A small image-text matching model, trained from scratch: soap at rate 0.0028.
Rows from block 4 of the image encoder of a small image-text matching model, named by matrix and row number. Rows with one number belong to one channel. Each number is 128 + 24 x the weight over its row's rms, rounded and kept within 0 to 255. All counts start at 0.
After each channel's rows are labels from the 100 images, of 14848, where the channel reaches its highest value: "responds to" is what is common among them. Only what is clearly more common there than usual is listed. The data: photos with spoken descriptions (Open Images, Localized Narratives). In brackets: how many of the 100.
# convs1: grouped (32 groups) 3x3 conv, stride 2 (encoder.blocks.4.convs.1.weight, 256x8x3x3), inputs within the group 0-7, a 3x3 kernel for each
# convs2: expand pointwise conv (encoder.blocks.4.convs.2.weight, 256x256x1x1, transposed), outputs 0-85

convs1.10 [150 141  94 126 137 104 144 115 132 152 122 115 146 145 115 132 138 104 133 138 121 132 119 104 124 131 135  83 162 163 109  98 193 157 154 179 107  96 160 148 125 130 121 144 112 143 166 105 147 121 141 103  97 143  76 106 200 128 129 161 107 121 177 127 112 137 141 135 126 113 122 116]
convs2.10 [139 157 127 132 102 175 127  87 117 124 134 101 143 108 145 151 141 115 111 143 110 132  92  93 128  95 111 161 104 146 155  94 115 161 123 107 111 187 119  99 112 130 139 115 130 151 163  94 140 156 134 125 153 115 147 131 136 146 110  90 119 141 114 126 133 154 128  90 119 187 112 139 118  87 162 113  97 152 103 114  96  87 113  91 167 138]
responds to: text has "grass" (41)

convs1.251 [ 88 108 112 107 141 186 129 190 139 139 147 135 101 137  94 121 142 163 141 131 146 127 140 132 140 112  94 103 125  97 106 162 144  96 137 133 140 102  55 122 126  92  98 114 116 117 126 114 112 145 161 136 108  87 134  97 132 109 120 113 140  90 145  97 126 121 127 124 161 137 167 146]
convs2.251 [ 91 106 153 112 103 139 115  91 152 119 114 125 182 156 138 150 147 141 112  96 101 140 104  98  96 142 128  96 136 114 154 125 131 147 119 117 126 121 126 102 127 128 156 150 122  94 107 171 123 135 111 107 151 129  95 129 139 119 120 116 140 167 140 127 112 116 132  64  74 118  85 111  98  44 121  90 149 122 129 131 116 157  92 165 136 100]
responds to: text has "grass" (41)

convs1.234 [151 105 144 121 143 115 144 119 122 138 118 136 139 128 157  98 137 126 104 120 103 141 143 130 108 126  87 143 101  86  94  82 146 192 200 196 140 124 114 162 141 145 111  96 129 124 149 151 114 136 123 113 115 114 122 119 135 131 115 102 115 159 119 131 124  93 126 104 151 155 166 159]
convs2.234 [181  97 135 135 147 126 108 151 111  90 114 147 133  97 129 121 106 163 129 132 111 153 114 149 144 134 124 128 104 158 104 115 137 142 142 103 122 127 128 117 148 110 112  86 124 112  94  90 121  84 119 113  87 143 122 133 132  97 134 104 132  99 116 155 106 187 114 125 136 127 124 135 125 146 109 110 121 119 146  97 123 147 149 163 106 138]
responds to: text has "trees" (73); text has "sky" (68); text has "plants" (28)

convs1.164 [125 130 120 123 142 140 125 105 128 139 111 133  94 113 121 150 175 134 151 133 149 126 121 103 151 132 124  83  99 133 122 117 165 133 198 162 146  97 118 154 105 130 127 130 156 141 155 151 126 160 186  91 113 119 127 134 110 117 166 138 144 111  66 102 136 156 123 123 133 142 190 115]
convs2.164 [ 95 133 117 153 127 167 188 133 101 137 108 138 132 136 107 126 145 159 109 173 121  99 172 117 162 130  94 153 108 147 127 124 127 134 144 121 118 137 163 120 136 110 134 171 143  99 136 113 142 156 151 115 133 127 111  98  95 105 112 155  97  87 128 137 107  78  76 107 124 119  82 105 126  95 108 146 134 102 129 112 120 165 102 140 117 138]
responds to: text has "standing" (47); text has "people" (43); text has "sitting" (34)

convs1.250 [141 129 174  98 114 148 146 157 157 121 116  93 137 149 112 121 114 101 141 113 147 108 120 125 101 115 136 131 108 159 106 116 132 155 185 178 156 130 155 141 111 139 135 101  69 125 148 171 122 129 147 134 164 190  97 152 156 158 129 108 137  85 137 120 107 127 122 108 122 148 121 151]
convs2.250 [107 123 128 107 128 160 132 132 111 111 101 112 133 121  92 135 143 132 132 123 118  91 115 121 138 138 142  87 144 112 164 124 140 115 119 130 109 154 141 113 134 156 119 117 125  98 143 122 141 138 113 131 133 125 126 154 160 114 115 106  97 101 117 163 126 156 175 120 105 107 146 105 110 148  92 128 194 158 140 130 137  93 135 181 129 110]
responds to: text has "grass" (51); text has "ground" (43)

convs1.39 [157  79 164 152 137 163 118 111 173 140 115 119 142 129 102 160 112 139 116 105 122  94 125  94 138 151  94 123 126 131 135  89 121 118 153  95 121 161 154  99 109 117 170 160 166 117 104 123 108  86 127  64 133 103 124 156 151 141 100 157 131 122 167 151 132 117 122 130 131 139 162 123]
convs2.39 [185 122 157 149 143 111  80 140  98 148 131 131 129 147 132 157 111 111 154  96 149 137 137 101 137 104 130 138 149 132 140  89 135 134 151 109 120 155 128 106 155 121 168 149 123 138 122 170 138 100 140 167 155 151 119 109 111  76  98 154 143  93  85 128 150  60 107 173 160 127 131  76 106 155 148 136 124 140 127  96 130 116 131 156 123 117]
responds to: text has "building" (27)

convs1.126 [107 138 104 154  97  96 128  86 112 111 122 135 140 136 126 110 131 143  94 110 114  96 168  88 118  84 103  62 122 135 107 163  85 117 103  79 125  92 163 128 126 127 137 145 119 101 115 111 148 116 137 118 155 133 125 160 146 129 168 106 154 127 142 143 137 109 163 109 145 142 152 169]
convs2.126 [150 137 133 138 104 113  82 103 160 105 103 145 134 113 127 115 164 141 150 119  88 121 120 123 121 167 126 123 133  90 149 119 147 111 119 134 112 119 134 157 129  74 115 150 111 115 153 120 154  98 140 163 121 154 144  97 124 140 134 108 144 128  79 124 128 117 113 169 128 143 152 152 188  85  68  85 169 106 107 121 138  63 173 106 129 154]
responds to: text has "trees" (67); text has "grass" (32)

convs1.176 [108  89 126 155 127 126 113  98 122 146 133 142 132 129 149 139 129 118 113 108 124  95 118 185 152 179 128 110 123 129  92 129 136 132  98 135 109 107 124  78 111 181 165 207 145 132 111 151 114 157 115 129 137 108 132 113 101 137 110  93 115  93 100 132 146 117  92 132 106 148 101 110]
convs2.176 [ 85 122 141 125 123 115 120 151  96 135 116  92 113  99 154 130 143 135  90 122 179 160  99 169 120 165 113 155 178 140 131 136 138 168 124 166 155 118 106 100 117 147 136 123 102 156 122 120 124 163 126 139 130 147 140 166  66 155 134 151 156 130 126 151 129  65  98 114 139 116 140 165 118 169 168 130 146 117 104 159 140 116 148 124 138 167]
responds to: text has "standing" (50); text has "people" (47); text has "sitting" (38); text has "persons" (25)

convs1.38 [106 128 182 112 102 116 106 147 174 136 112 115 115 121 123 128 120 134 125 166 142 159 128 146 116 133  99 136 133 135 132 129 149 110 121 125 118 159 160 119 116 137 142 190 177 110 101 125 140 121 136 110 122  93 110 114 126 122  98 113 159 119 143 132 158 145  77 114 155 117 207 175]
convs2.38 [143 137 140 127 115 148 112 150 117 173 106 132  70 133 116 140 103 171 196  80 147 168  93 137 121 122 125 127 101 100 131 119 133 104 127 116 117 156  95 118 127 151 112 159 105  97  99 138 167 126 123 113 122 141 119  98 158 130 142  89 130  97 157 104 138 105 105 109 129 157 151 100 149 104 151 179 165 122  61 148 121 106 145 160 120 152]
responds to: text has "trees" (56); text has "ground" (35); text has "grass" (31)

convs1.70 [191 165 183 142 116 145 141 157 153 220 114 181 120  88 155  83 154 118 120 134  96 140 127 137 137 101 104 136 120 104 132 134  99 115 103 109 120 145 105 132 108 132 117 141 141  83 134 113 151 127 118 129 119 127 111 112 123 105 128 139 120 107 113 127 114 139 107 138 124 100 130 107]
convs2.70 [143  89 126 158 114 150 123  95 161 140  64 134 105 125 119  86 139  66 155 116 138  97  99 112 135 108 125 123 145 101 100 152  77  62 119 128 143 180 133 120 112 148 153 117 150 124 149 106 120 120 153 112 131 124 140 125 139 118  88 157 111 133  86 138 142 153 140 128 144 110 179 160 161 110 140 119 117  98 135 127 124  97 124 143 118 128]
responds to: text has "people" (57); text has "standing" (51); text has "sitting" (35); text has "table" (34)

convs1.181 [128  96 126 101 159  98 125 108 136 111 135 138 112 121 112 134 108 127 145 163 122 173  89 175  74 152 135 128 115 120 112 144 107 122 121 148 155 136 114 189 115 177 114 194 106 152 134 123 107 110 176 109 130 120 103 133  84 125 160 132 117 112 123 119 115 135 101 154  99 122 118 149]
convs2.181 [ 81 101 131 106 129 152 130 128 114 139 101 113 165 112 146 121 132 145 109 108  82 128 130 132 105  95 147 137 149 154 122 125 103 139 151 134  97 157 131 118  92 107 127 137 129 148 118 121 136 157 156 114  80 107 146 148 109  86 141 128 144  86 140 112 130  96 115 134 114 108 130  80 135  94 119 107 164 122  98 136 175 156 137 122 142 127]
responds to: text has "people" (54); text has "standing" (52); text has "group" (26)

convs1.244 [136 113 127 103 120 133 116 130 132 135  97 102  97 170 126  85 150 139 132 147 111 159 105 161 153 129 165 137 143 110 108 115 124  93 118 107 147 145 148 163 100 139 113 165 162 151 164 119 155 100 168 179 170 161 114 123 143 172 134 112 129 143 128 145 138 191 155 133 113 144 144 125]
convs2.244 [166 120 119 181 135 162 118 136 105 110 146 121 136 101 123 205 127 139 123 113 161 110 108 105 120 119  94 126 145 129 122  74 110  93 139 136 118  81 107 112  85 132 120 153 120 128 153  82 110 132 122 146  93  85 148  97 149 131 109  61 129 151 136 168 123  87 110 160 101 131 139 153 104 124  82 140 125 166 108 154 130  92 110 127  87 151]
responds to: text has "people" (54); text has "standing" (50); text has "table" (41); text has "holding" (39)

convs1.178 [150  93 100  95 176 160 117 128 111 137 127 105 118 106 126 134 135 134 101 171 156 175 126 136 155 159 166 128  87 124 109 127 120 114 112 127 132 114 145 186 161 185 157 136 136 127 161 122 123 123 150 160 159 156 105  97 119  82 113 113 137  90 114 105 144  99 124 119 127 142 129 120]
convs2.178 [155  86 146 146 147  83 165 192 154 152 162 137  94 102 126 107 143  81 100 136 117 113 116  89 112 129 120 135 151  87 150 121 107  97 142 140 155 121  80 118 122  85  95 139 125 135 130 121 151 148 129 123 114  88 151 136 104  94 164 126 132 141 112 124 116 129 135 127 121 159 186  77 160 157 156 114  90 109 116 145 130 113 127 116 137 142]
responds to: text has "standing" (50); text has "people" (49); text has "persons" (27)

convs1.230 [146 159 106  96 106 130 117 159 109  97 119 140 143 110 104 131 119 142 132 125 127  91 125 139 116 138 156  87 164 153 166 170 146 155  96 140 135 140 111 169 143 101 138 134  78 117 141 167 141 130 137 158 111 141 109 103 153  91 161 124 105 103 109  95 114 105  92  93 107 155  81 118]
convs2.230 [110  99 127 126 116 129  85 154 164 168 145 110 143 157 131 143 125 102 126  90 147 130 130 108 121 180 159 118 128 149 130 142 123 107 163 121 167  76 149 135  94 110 160 112 106 131 135 167 111 115 129 123 129 137 120 124 141 123 121 109 133 137  77 118  98  93 162 119 175 122 101 120 174 183  97 129  93 131 110 145 138 123 172 157 102  89]
responds to: text has "table" (30)

convs1.47 [125 138 147 104 108 120 180 106  94  91 128 124 100 125 117 113 116 145 155 142 126 123 114 119 171 116 119 119 138 131 166  79 179 185 136  87 106 115 122 104 123 108  63  99 122 126 119 154 130 127 137 131 158 107 110 179 166 130 115  92  99 141 164 136 132 126 123 127 127 128 115 107]
convs2.47 [ 88 166 119 109 124  96 117  90 108 137 135 126  84  96 110 107 114  96 140  57 103 131  91 126 128 125 142 127 121 114 120  99 108 138  87 132 110 120 109  86 147 128 112 148 136 131 113 139  89 111 108 113 134 160 183 155  87 104 102 122 145  97 124 121 130 133 145  90 116 151 160 138 109 138 142 121  99 144 143 185 149 100 122 107 146 124]
responds to: text has "man" (29)

convs1.99 [134 147 102  86 119 118 128  86 138 101 112 131 129 148  86 127 120  93 104 126 107 110 140 118 169 110 117 120 147 129 107  73 133 195 179 171 122 111 134 125 120 149 124 122 134 106 127 104  91 161 122 142 104  76  96 101 116 136 128  89 121 115 107 126 128 163 106 125 153 139 100 114]
convs2.99 [145  93 153 140 119 113 122 112 172 145 125 103 215  99 102 154 100 131 129 150  88 108 130 138 166 143 119 142 124  95 144 113 139 179 111 106 112 150 137 147 162 145 108 134 112 135 137  98 150 145 132 151 137 141  94 176  81 122 161 157  96 132 175 142 115  93 102 104  82 141 128 130 102 116 148 131 122 108  97 127 121 156 152 148 150 125]
responds to: text has "building" (30)

convs1.205 [151  94 164 101 126 152 133 150 133 141 127 161 126 104 138 134 137 117  86 198 141 150  74 174 138 136 129 155 113 133 118 149  95 152 119 109 125 104 134 126 105 148 159 158 120 136 115 147 124 121 131 120 133  98 139 126 135 126 122 140 147 113 101 182 102 100 149 144  84  61 133 130]
convs2.205 [117 105 114 124 114 119 140 116 130 125 115  93 124 150 127 147 135 180  98  93 180 143  97 124 121 141 106 140 152 158  72  82 127 112 125  98 120 148 167 114 120 213 128 127 164 143 113 135 125 141 132 130 101  96  94 114 175 112 129 133  95 108  85  84 121 131 135 161  69 143 148  92 103 127 149 138 155 123 130 126 117 103 169  97 129 139]
responds to: text has "wall" (42)

convs1.82 [111  88 122 143 145 180 145 104 165 143 172 134  97 114 106 115 105  96 132 136 104 114 141  80 125 148 104 127 111 131 115 110 119 144 114 150 131 113 122 116 125 129 142 144 135 147 143 139 116  98 128 109  96  98 120  91 134 116 144 167 168 140 185 143 166 169 172 119 136  74 122  99]
convs2.82 [136 124 114 171  83 153 135 107 110 163 140 125 103 117 162  93 177 151 159 125 144 124 142 145 162 144 119 101 128 133  97 102 129  98 121 125 152 148 104  86 163 142 133 141  93 119 103 128 138 113 104 134 129  96 110 127  83 107 103 160 131 174  82 143 147  88 133 153 160 163 136 113 127 126 145 129 114 123 129 109 144 171  90 120 115 130]
responds to: text has "standing" (48); text has "holding" (35); text has "man" (29)

convs1.249 [143 147 153 131  94 177  65 141 169 128 128 132 128 119 118 123 117 102 132 119 113 124 112 116 139 106 105  90 137 167 102 128 146  89 107 203 111 133 122 150 143 137 149 153 133 113 155 152 121  98 149 100 166 153 159 110 103 139 135 100 121 117 108 149 104 142 100 138 153  85 115 137]
convs2.249 [164 120 108 118 124 107 101 141 160 149 111 114 145  47 125 127 125 149 159  99  89 142  89 106 149 143 115 119  89 160 143 112 152 143 137 155  76 142  99 135  94 120 181  91 108 136 164 110 151  90 141 126  86 147 104 122 104 138 112 130 115 149 127 123 111  89 142  77  86 126 154 128 131 107 168 142 103 146 114 117 138 159 139 140 121 175]
responds to: text has "grass" (53); text has "ground" (32)

convs1.173 [133 128 130 134  92 140 139 124 161  94 100 132 115 152 142 118 125 128 126 129 104 143 164  94 133 132 116 109  82 125 168 100 166 168  84 132 127 115 169 151 120 174  94 104 112 125 105 120 118 121 139 112 120 136  97 149  78  92 133  91 102 177 105 144 107 133 143 116 156 156  97 154]
convs2.173 [106 119  89 125 129  98 110 136 147 143 127 117 125 149 144 102 160 113  88  95 119 167 141 106 137 136 157 148 119 151  80  76 114 101 115  87 114 131 126 139  69 158 144 129 155 133 145 106 118 112 140 145 112 136 121 175  90 154 158 118 212 171 123 103  95 131  97 137  80 129 142 133 156 143 123  89 113 136  99 129 110 133 142  65 163 149]
responds to: text has "wall" (41); text has "table" (33)

convs1.237 [128 107 124 132 132 140 127 139 126 153 139 113 109 111 126 123 151 117 140 148 141 138 107 140  89 132 130  91 103 157 144 142 146 152 138 141 162  99 125 124 138 115 143  95 122 128 124 114 131 159  76 115  92 105 125 159 124  88 135  92 104 121 123  91  94  89 164 107 198 194 157 161]
convs2.237 [140 113 123 126 162 157 116 159 124 138 148 137 144 142 122 126 116 112  89 162 115 164 129 174 128 139 153 165 117 113 127 123 108 143 133 123  95 136 116 161 105 152 131 123 102 106 161 168 104 117 120 112 109 123 102  96 118 122  96 128 130 112 101 139 150 117 127 117 174 148 127 110 120 129 134 155 124  87 160 105 164 125  82 123  99 124]
responds to: text has "trees" (70); text has "sky" (66); text has "buildings" (31); text has "plants" (28)

convs1.247 [131 152 126 109 129 117 134 117  94 153 144  92 155 113 134  96 134 148 127 111 107 115 142 133 109  98 125 118 164 146 117 130 132 112 145 115  77 116 107 117 112  91 167 128 178  85  59  86 111 123 100 159 120 180 150  94 121 131 135 128 133 142 142 130 139 107 166  80 117 141 119 149]
convs2.247 [119 124 110 140 101 153 152 138 143 138 101  98 115 133 139 116 122 149 117 152 119  74 137 142 140 154 168 149 106 116 110  94 158 144 100 137  98 151 101 117 133 150 115  97 134 116 148 140 128 108 152 143 151 130 123 121 115 133 105 138 170 174 145 108 106 119 146 144 193 107 133 123 153 145 141 122 107  81 142 151 132  93 141  93 108 137]
responds to: text has "standing" (55); text has "people" (54); text has "table" (43); text has "sitting" (35)

convs1.116 [170 140 134 132 137 175  93  95 138 168 132 150 119 109 127 132  97 109 100 126 109  99  84 141 192 129 169 120 120 130 137 134 128 136 136 162 150  95 133 159 165 143  94 103 140 114 125 115 126 160  92 124 125 124  91 107 142 145 132 139 137 152 113 181 139 117 116 140 136  89 104  88]
convs2.116 [136 136 104 122 146 125 103 119 112 110 156 120 105 122  73  98 158 141 146 127 171 108 117 115 147 117 106 113 108 116 133 109  84 165 131 127 154  93 103 128 118 150 123 138 121 114 129 120 137 124 117 136 109 121 132 104 133 149 118 167 159 113 128 130 188  98  85 115 155 164 139 114 129 160 102 135 112  69 158 126  79 143  64  85 107 122]
responds to: text has "wall" (41)

convs1.40 [134 120 140 118 118 157  99 161 128 128 136 101 181 115 112 112 142 117 166 107 137 105  82 182 140 114 168 129 114 139 145  88 162 160  91 174 118 171 124 107 182 112 111 162 111 136 117 102 117 135 111 116 131 146  96 164  96 115 154 109  96 108 134 126 106 152 138 126 126 132 119 134]
convs2.40 [140 121 176 152 150 138 111 140 151  95 142 110 108 136 154 145 170  98 124 209  71 128 126 107 106 125 161 133 148 137 114 130 143 135  93 139 129 113 128 109 121 141 127 116 156 164 138 127 125 107 142 107 149  90 101 133  88 130 133 159 151  77 162  91 129 117  92  86 144 143 113 150 127 133 124 107 125 144 121 142 128 140 128 104 159 151]
responds to: text has "man" (34)

convs1.128 [138 146 102 159 131 100 147 159  90 146 145  88 168 130  94 157 127  90 113 120 144 129  83 170  91 138 174 127 132 127 108 133 130 123 127 135 161 126 109 112 119 148 108 127 110 171 134  85 155 137  85 147 135 102 140 138 138 129 124 114 110 147 123 102 110 192 104 104 160 107 122 159]
convs2.128 [128 118 128 136 103 126 135 175 141  86 194  96 110 108 158 103 128 137  62 150  96 119 117 126 111 139  91 118 178 145 103 191 128 160  96 121 166 156 159 115  79 142 113 142 136 159 140 137 125 148 137  97 128 140 177 121 179  86 103 106 145 142 190 123  81 166 157 108 159 165 152  97  84 130  97 119 118 140 139 140 153  97 133 113 144 173]
responds to: text has "smiling" (25); text has "woman" (25)

convs1.226 [135 117  98 136 116 129 123  77 129 119 112  97 102 106  88 134 127 175 108 119 128 123 134 127 136 120 132 169 201 131 142  95 179 105 116  88 123 170 150  98 110 147 148  60 111 113 130 122 152 137 127 144 132 133 124 124 124 104 120 132 147 132 116 157 158 121 120 104 104 139 180 135]
convs2.226 [133 141  81 135 121  97 100  79 114  75  98 108  83 107 126 157 120 131  95 130 118  88 150 128 141 138  80 106 101 121 139 125  88 135 123 128  81 130 174  98 106 125 171 120 126 124 156 115 108 142 132  89 100 153 131 109 137 105 107 101 102 108 128 178 112 137 131 153 162 112 109 164 137 169  82 131 151 155 127 117 140 127  82 111 126 150]
responds to: text has "table" (32)

convs1.220 [115 102 122 141 129 138 168 131 177 116 162 157 170  94 130 145 139 173 111 123 148 134 134  86 136 101 102 133 106 113 137 109 129 140 165 191 125 129  97 146 132  95 129 119 127 136 128 119 147 114 100 114 147 143 107 116 101 112 153 131 112  66 128 114 150 141 150 143 179 102  87 151]
convs2.220 [106 141 144 171 144  84 156 103 125 138 162 122 115 144 122  94 118 124 165  92 144 127 131 133 129 135  79 155 145 100 130 113  83 182 176 126 138 108 154 116 148  80 102 131 149 145 127 173 147 131 143 148 120  97 154 133 105 170 130 107 166 135 131 113 134 109 135 111 139 103 124 122 102 116 146 108 124 122 161 166  92  90 130 147 136 170]
responds to: text has "wall" (45)

convs1.134 [187 135  91 147 142 116 176 137  88 158 131 105 187  75 126 171 182 109  88 128 149 104 116 130 149 135 132 136 106 133 123 146 132 118 121 117 129 135 125 124  88 147 129 143 111 151 133  90 164 112 119 112 124 130 128 127 118 114 106 128 132 136 143  87 140 131 103 118 168  86 136 161]
convs2.134 [113 118 118  94 127  97 159 173 145 101 123 112 140 147 138 106 142 112 139 137  98 143 114 130 137 128 112 141 167 100 113 110 167 139 111 139 229 117 142 159 128 137  90 135 182 146 115 172 105 132 158 114 105 125 127 143 235 126 133 137 118 157 132 111  77 165 123  87 126 128 128 132 119 161  99  84 141  97 137 117 103 155  93 138 129 132]
responds to: text has "man" (30)

convs1.221 [146 171 149 133  85 144 151 171 164 153 115 142 129 114 138 145 130 142 137 133 120 128 119 145 157 144 136 107 141 129 152  82 173 132 115 182  92 102 125 133 117 115 135 124 117 128 134 134 110 150 105 126 126 124 107 140  86 191  98 136 153 117 172 150 156 135 166  74 160 114 134 145]
convs2.221 [133 114 144 141 129 161 107 164  98 169 148 129 108  93 151 112  88 120 146 112 129 134 111 135 129 106 132 202 141 121  98 118 124 150 150 158 108 101 150 167  91 128 145 136  96 136 190 131 125  94 151 131 123 124 111 157  73 140 158 106 160  95 145  73 134 129 147 171  92 111 116 106 122 153 114 137 125 101 136 132 102 111 127 101 141 110]
responds to: text has "wall" (45); text has "chairs" (28)

convs1.208 [107 118 103 115 101 132 129 157 113 134 127 104 126 118 164 133 154 118 126 144 104 140  86 101 111  98  79  97 133 128  99 159 123 126 124  92 104 116 104  93 154 135  97 117 117 122  91 147 147 124 139 148 135 132 119 120 105 127 134 175 141 162 138  97 118 107 120 116 188 200 174 146]
convs2.208 [144 111 215 125 111  94 124 124 128 179 118 139  75 147 123 149  89 103 106 115 130 112 136 118 127  82  94 115  96 176  83 128 106 159 126 140 140 138 167 128 127 100 126 141  99 111 143 122 199 132 143 177  96 108 153 141 124 117 117 121 212 101 166 146 132 141 118 140 112 134 116 103 147 136 135 136 127 120 135 110  98 124 151 121 158 118]
responds to: text has "wall" (55); text has "sitting" (38); text has "table" (36)

convs1.83 [101 126 135 132 130 133 167 162 133 203 161 121 105 125  98 111 142  94 196 149 106 131 108 108  80 133 113 117 137 144 109 120 143 121 110 141 138 122 118 117 101 148 144 130 134 170 177 171 111  99 111 132 125 101 104 121  91 120 128 134 146 149 181 126 123 137 123 133 117 121 102  98]
convs2.83 [153 164 131 160 127 166 112 116 112 125 159  99 117 104 130 122 146 168 119 152 104 149 131 171 143 141 136 120  76 134 111  98 129 137 112 106 163 123 121 125 122 170 113 130 116 115 160 152 127 119 126 137 135 109 100 118 107  80 117 123 149 139 141 133 133 107 137  96 159 104 154 131 173 117 158 179  82 138 124 119 119 174 118 140 147 124]
responds to: text has "standing" (49); text has "sitting" (35); text has "holding" (35); text has "wearing" (33)

convs1.232 [118 118 134 123 146 132 119 121 130 124 132 161 127 139 127 126 145 142 103 116 115 105 135 111 143  79 115 146 153 143 152  79 214 147 193 174 123 138 147 144 116 127  92 116 128 119 142 135 127 144 151 110 125 102 108 139 176 143  93 105 145 136 100 146 126 124 168 157 155 124 162 161]
convs2.232 [210 140 158 126 138 174  89 102 111 129 124 113 159 118 114 107 113 132  82 155 115 113 101 137 152  90 161 164 129 143 154 152 114 122 130 122 171 158 137 107 118 143 150 101 101 126 143 124 143 144 131 125 132 115 138 100 120 119 151  99 111  99 185  81 132 109 116 145 150 119 116 112 155 122 129 114 125 122 130  68  86 144 151 111 129 118]
responds to: text has "trees" (80); text has "sky" (68); text has "plants" (29); text has "buildings" (29)

convs1.222 [163 112 154 112 123 150 130 126 129 119 103 123 127 125  94 141  82 129 180 146 175 114  97 189 124 151 139 105 108  89  95 114  78  86 103  85 101 129  94 123 137  77 114  99 122 117 127 107 105 136 122 124 128 134 122 105 108  99 124 164 137 121 100 126 123 144 128 126 167 140 122 115]
convs2.222 [135 164 115 137  90 140 139 129 126 127 124 153 112 173  93 123 155 122 147 123 128 150  76 123 101 116 135  88  94  96 160  71 154 151 136 111 138 122 133 132 132  86 143 136 118  82 166 120 143 140 138  81  84 111 147 141 137 133 122 111 176 126 144 134 141 134 148 165 136 107  93 116 157  85 127  82  85 145  91 124 113 103 134 151 143 102]
responds to: text has "building" (30)

convs1.218 [125 136 133  95 133 126 175 139 186 143 120 116 100 129 122 144 143 103 115 152 143 149  85 134 147 145 196 174 159 102 106 154 124 133 133  96 127 139 139 118 161 113 118  83 105 130 129 108 154 126 134  92 137 112 142 169 139 159 132 159 106 128 180 113 130 145 122 112 141 163 154 154]
convs2.218 [140 119 146 112  96 114 165 155 163 135 126 113 111 111  91 179  93 126  87 115  81 154 116 122 121 134 133  94 122 155 134 120  99 129 151 102 140 130 101 117 129 134 117  99 109 126 114  73 143 129 153 105 114 152  86 133 171 118 158 121  91 122 149 101 118 143 122 121 151 138  94 166  93 114  96 131 106 122 112 141 127 130 131 110 150 111]
responds to: text has "building" (27)

convs1.28 [155 141 105 123 132 118 117 105 111 126 118 127 110 135 147 107 106 124 108 121  80 156 160  81 130 117 122  93  76 139 151 119 145 162 177 152 160 184 174 140  90 172 154 127 141 141 133 120 123 146  89 107 124 119 161 109 120 123 107  87 119 123 102 120 121 158 153 124 105 155 141 149]
convs2.28 [ 74 105 189 133 173  85 103 104  98 104 103 117 113 109 103 132 160 145 109 106 125 102 145 136 133 140 110 153 105 125 106 117 114 153 137  91 175  81 138 113 120 104 113  95 122 157 145 117 132 136 123 136 109 153 161 134 136 184 132 135 133 148 166 193 127 116  99 129 131 133  90 129 117 135 136 128  97 113 118 167 117 137 112 121 158 142]
responds to: text has "wall" (41); text has "two" (27)

convs1.241 [134 152 109 125 142 140 135 123 124 125 124 147 141 105 174 114 113 153 102 116 143 128 137 136 131 131 109 114 138 103 150 142  74 133 124 125 145 142 166 147  79 150 115 107 120  98 138 186 152  97 142  82 130 110  77 129 145 121 134 123 135 127 117 116 166 167 118  62 166 133  85 161]
convs2.241 [113 128 102 108 132 161 140 137 127 132 112 135 142  84  87 115 101 138 117 160 159 107 132 113 125 125  81 142 142 154 107 114 111 140 110 125 120 125 129 177 143 125 137 132 100 103 198  92  91 140  89 106 144 132 153 128 160 156 143 164 110 149  82 105 142 133 128 145 124 149 141 121 164  71 196 138 106  97 142 128 161 172  98 125 113 107]
responds to: text has "standing" (48); text has "sitting" (33); text has "table" (32); text has "man" (29)

convs1.91 [176 135 181 126 117 148 145 149 128 137 136 141 134 151 113 143 136 131 126 108 128 154 138 100 131 137 133 132 111 120 102 148 134 114 103 132 143 113 138 144 120 144 124 154 119 114 213 128 121 125 182 135 206 135 157 180 126 166 113 129 149 129 153 126 144 106 108 122 147 108  91  95]
convs2.91 [158 100 105 117 135  89 150 160 174 117 124 146 194 161  93  73 118 131 161 108 113 131 106 144 143  88 123 142 151 184 101 138 138 114 175 133 158 115 131 129 138 123 113 153 106 113 126 115 110 162 132  97 137 138 118 140 135 152 136 150 110 136 129 113 176 116 129 134 103 119 137 196 194 141 103 111 121 126 112 135 135 111 154  92 115 135]
responds to: text has "building" (26)

convs1.124 [ 79 137 116 131 152 124 135 117 145 140  96 115 111 126 133 135 133 151  96 159 148 148 148 145 121 161 117  78 120 165 110 105 155 133 213 204 121 103 133 134 138  84 108  96 141 140 142 110 111 116 121 114 149 119 125 169 109 136 107 172 144 106 122 134 119 117 113 126 132 137 132 117]
convs2.124 [101 125 123  94 118 115 110 204 127 109 130 188 102 127 131 108 139 130 106 140 127  99 105 136 158 113 114  89 112 149 122 149 155 108 124 107 137 112 204 103 115  98 153 168 146 141 138 161 120 150 146 130 109 152 113 142 165 117 161 150 154 153 162 131 178 138 103 132 159 132 120  94 121  75 105 130 123 128  81 134 108 102 139 123 130 165]
responds to: text has "table" (31)

convs1.185 [139 106 111 100 141 140 115 126 147  97 151 140 138 107 155 157 132 159 144  91 135 130 117 120 121 144 175 160 122 107 107 132 147 138 132 127 163  95 114 137 132  88  88 147 107 111 134 142 101 125 101 104  95 111 107 102 114 121 152 144 112 114 158 130  97 126 229 116 113 102 156 147]
convs2.185 [142 148 140 101 161 127 108 126 131 142  87 119 128 144 135  83  98 108 187 144  92 110 143 124 128 139 137 142  98 128  83 124  89 202 131 114 104 116 149 112 107 124 121 132 139 116 143 155 125 137  63 116 103 125 131 115 127 138 138 101 121 128 116 108 127 106 124 107 139 142 128 133 125 178 150 126 164 149  61 146 134 135 116 157  86  84]
responds to: text has "trees" (64)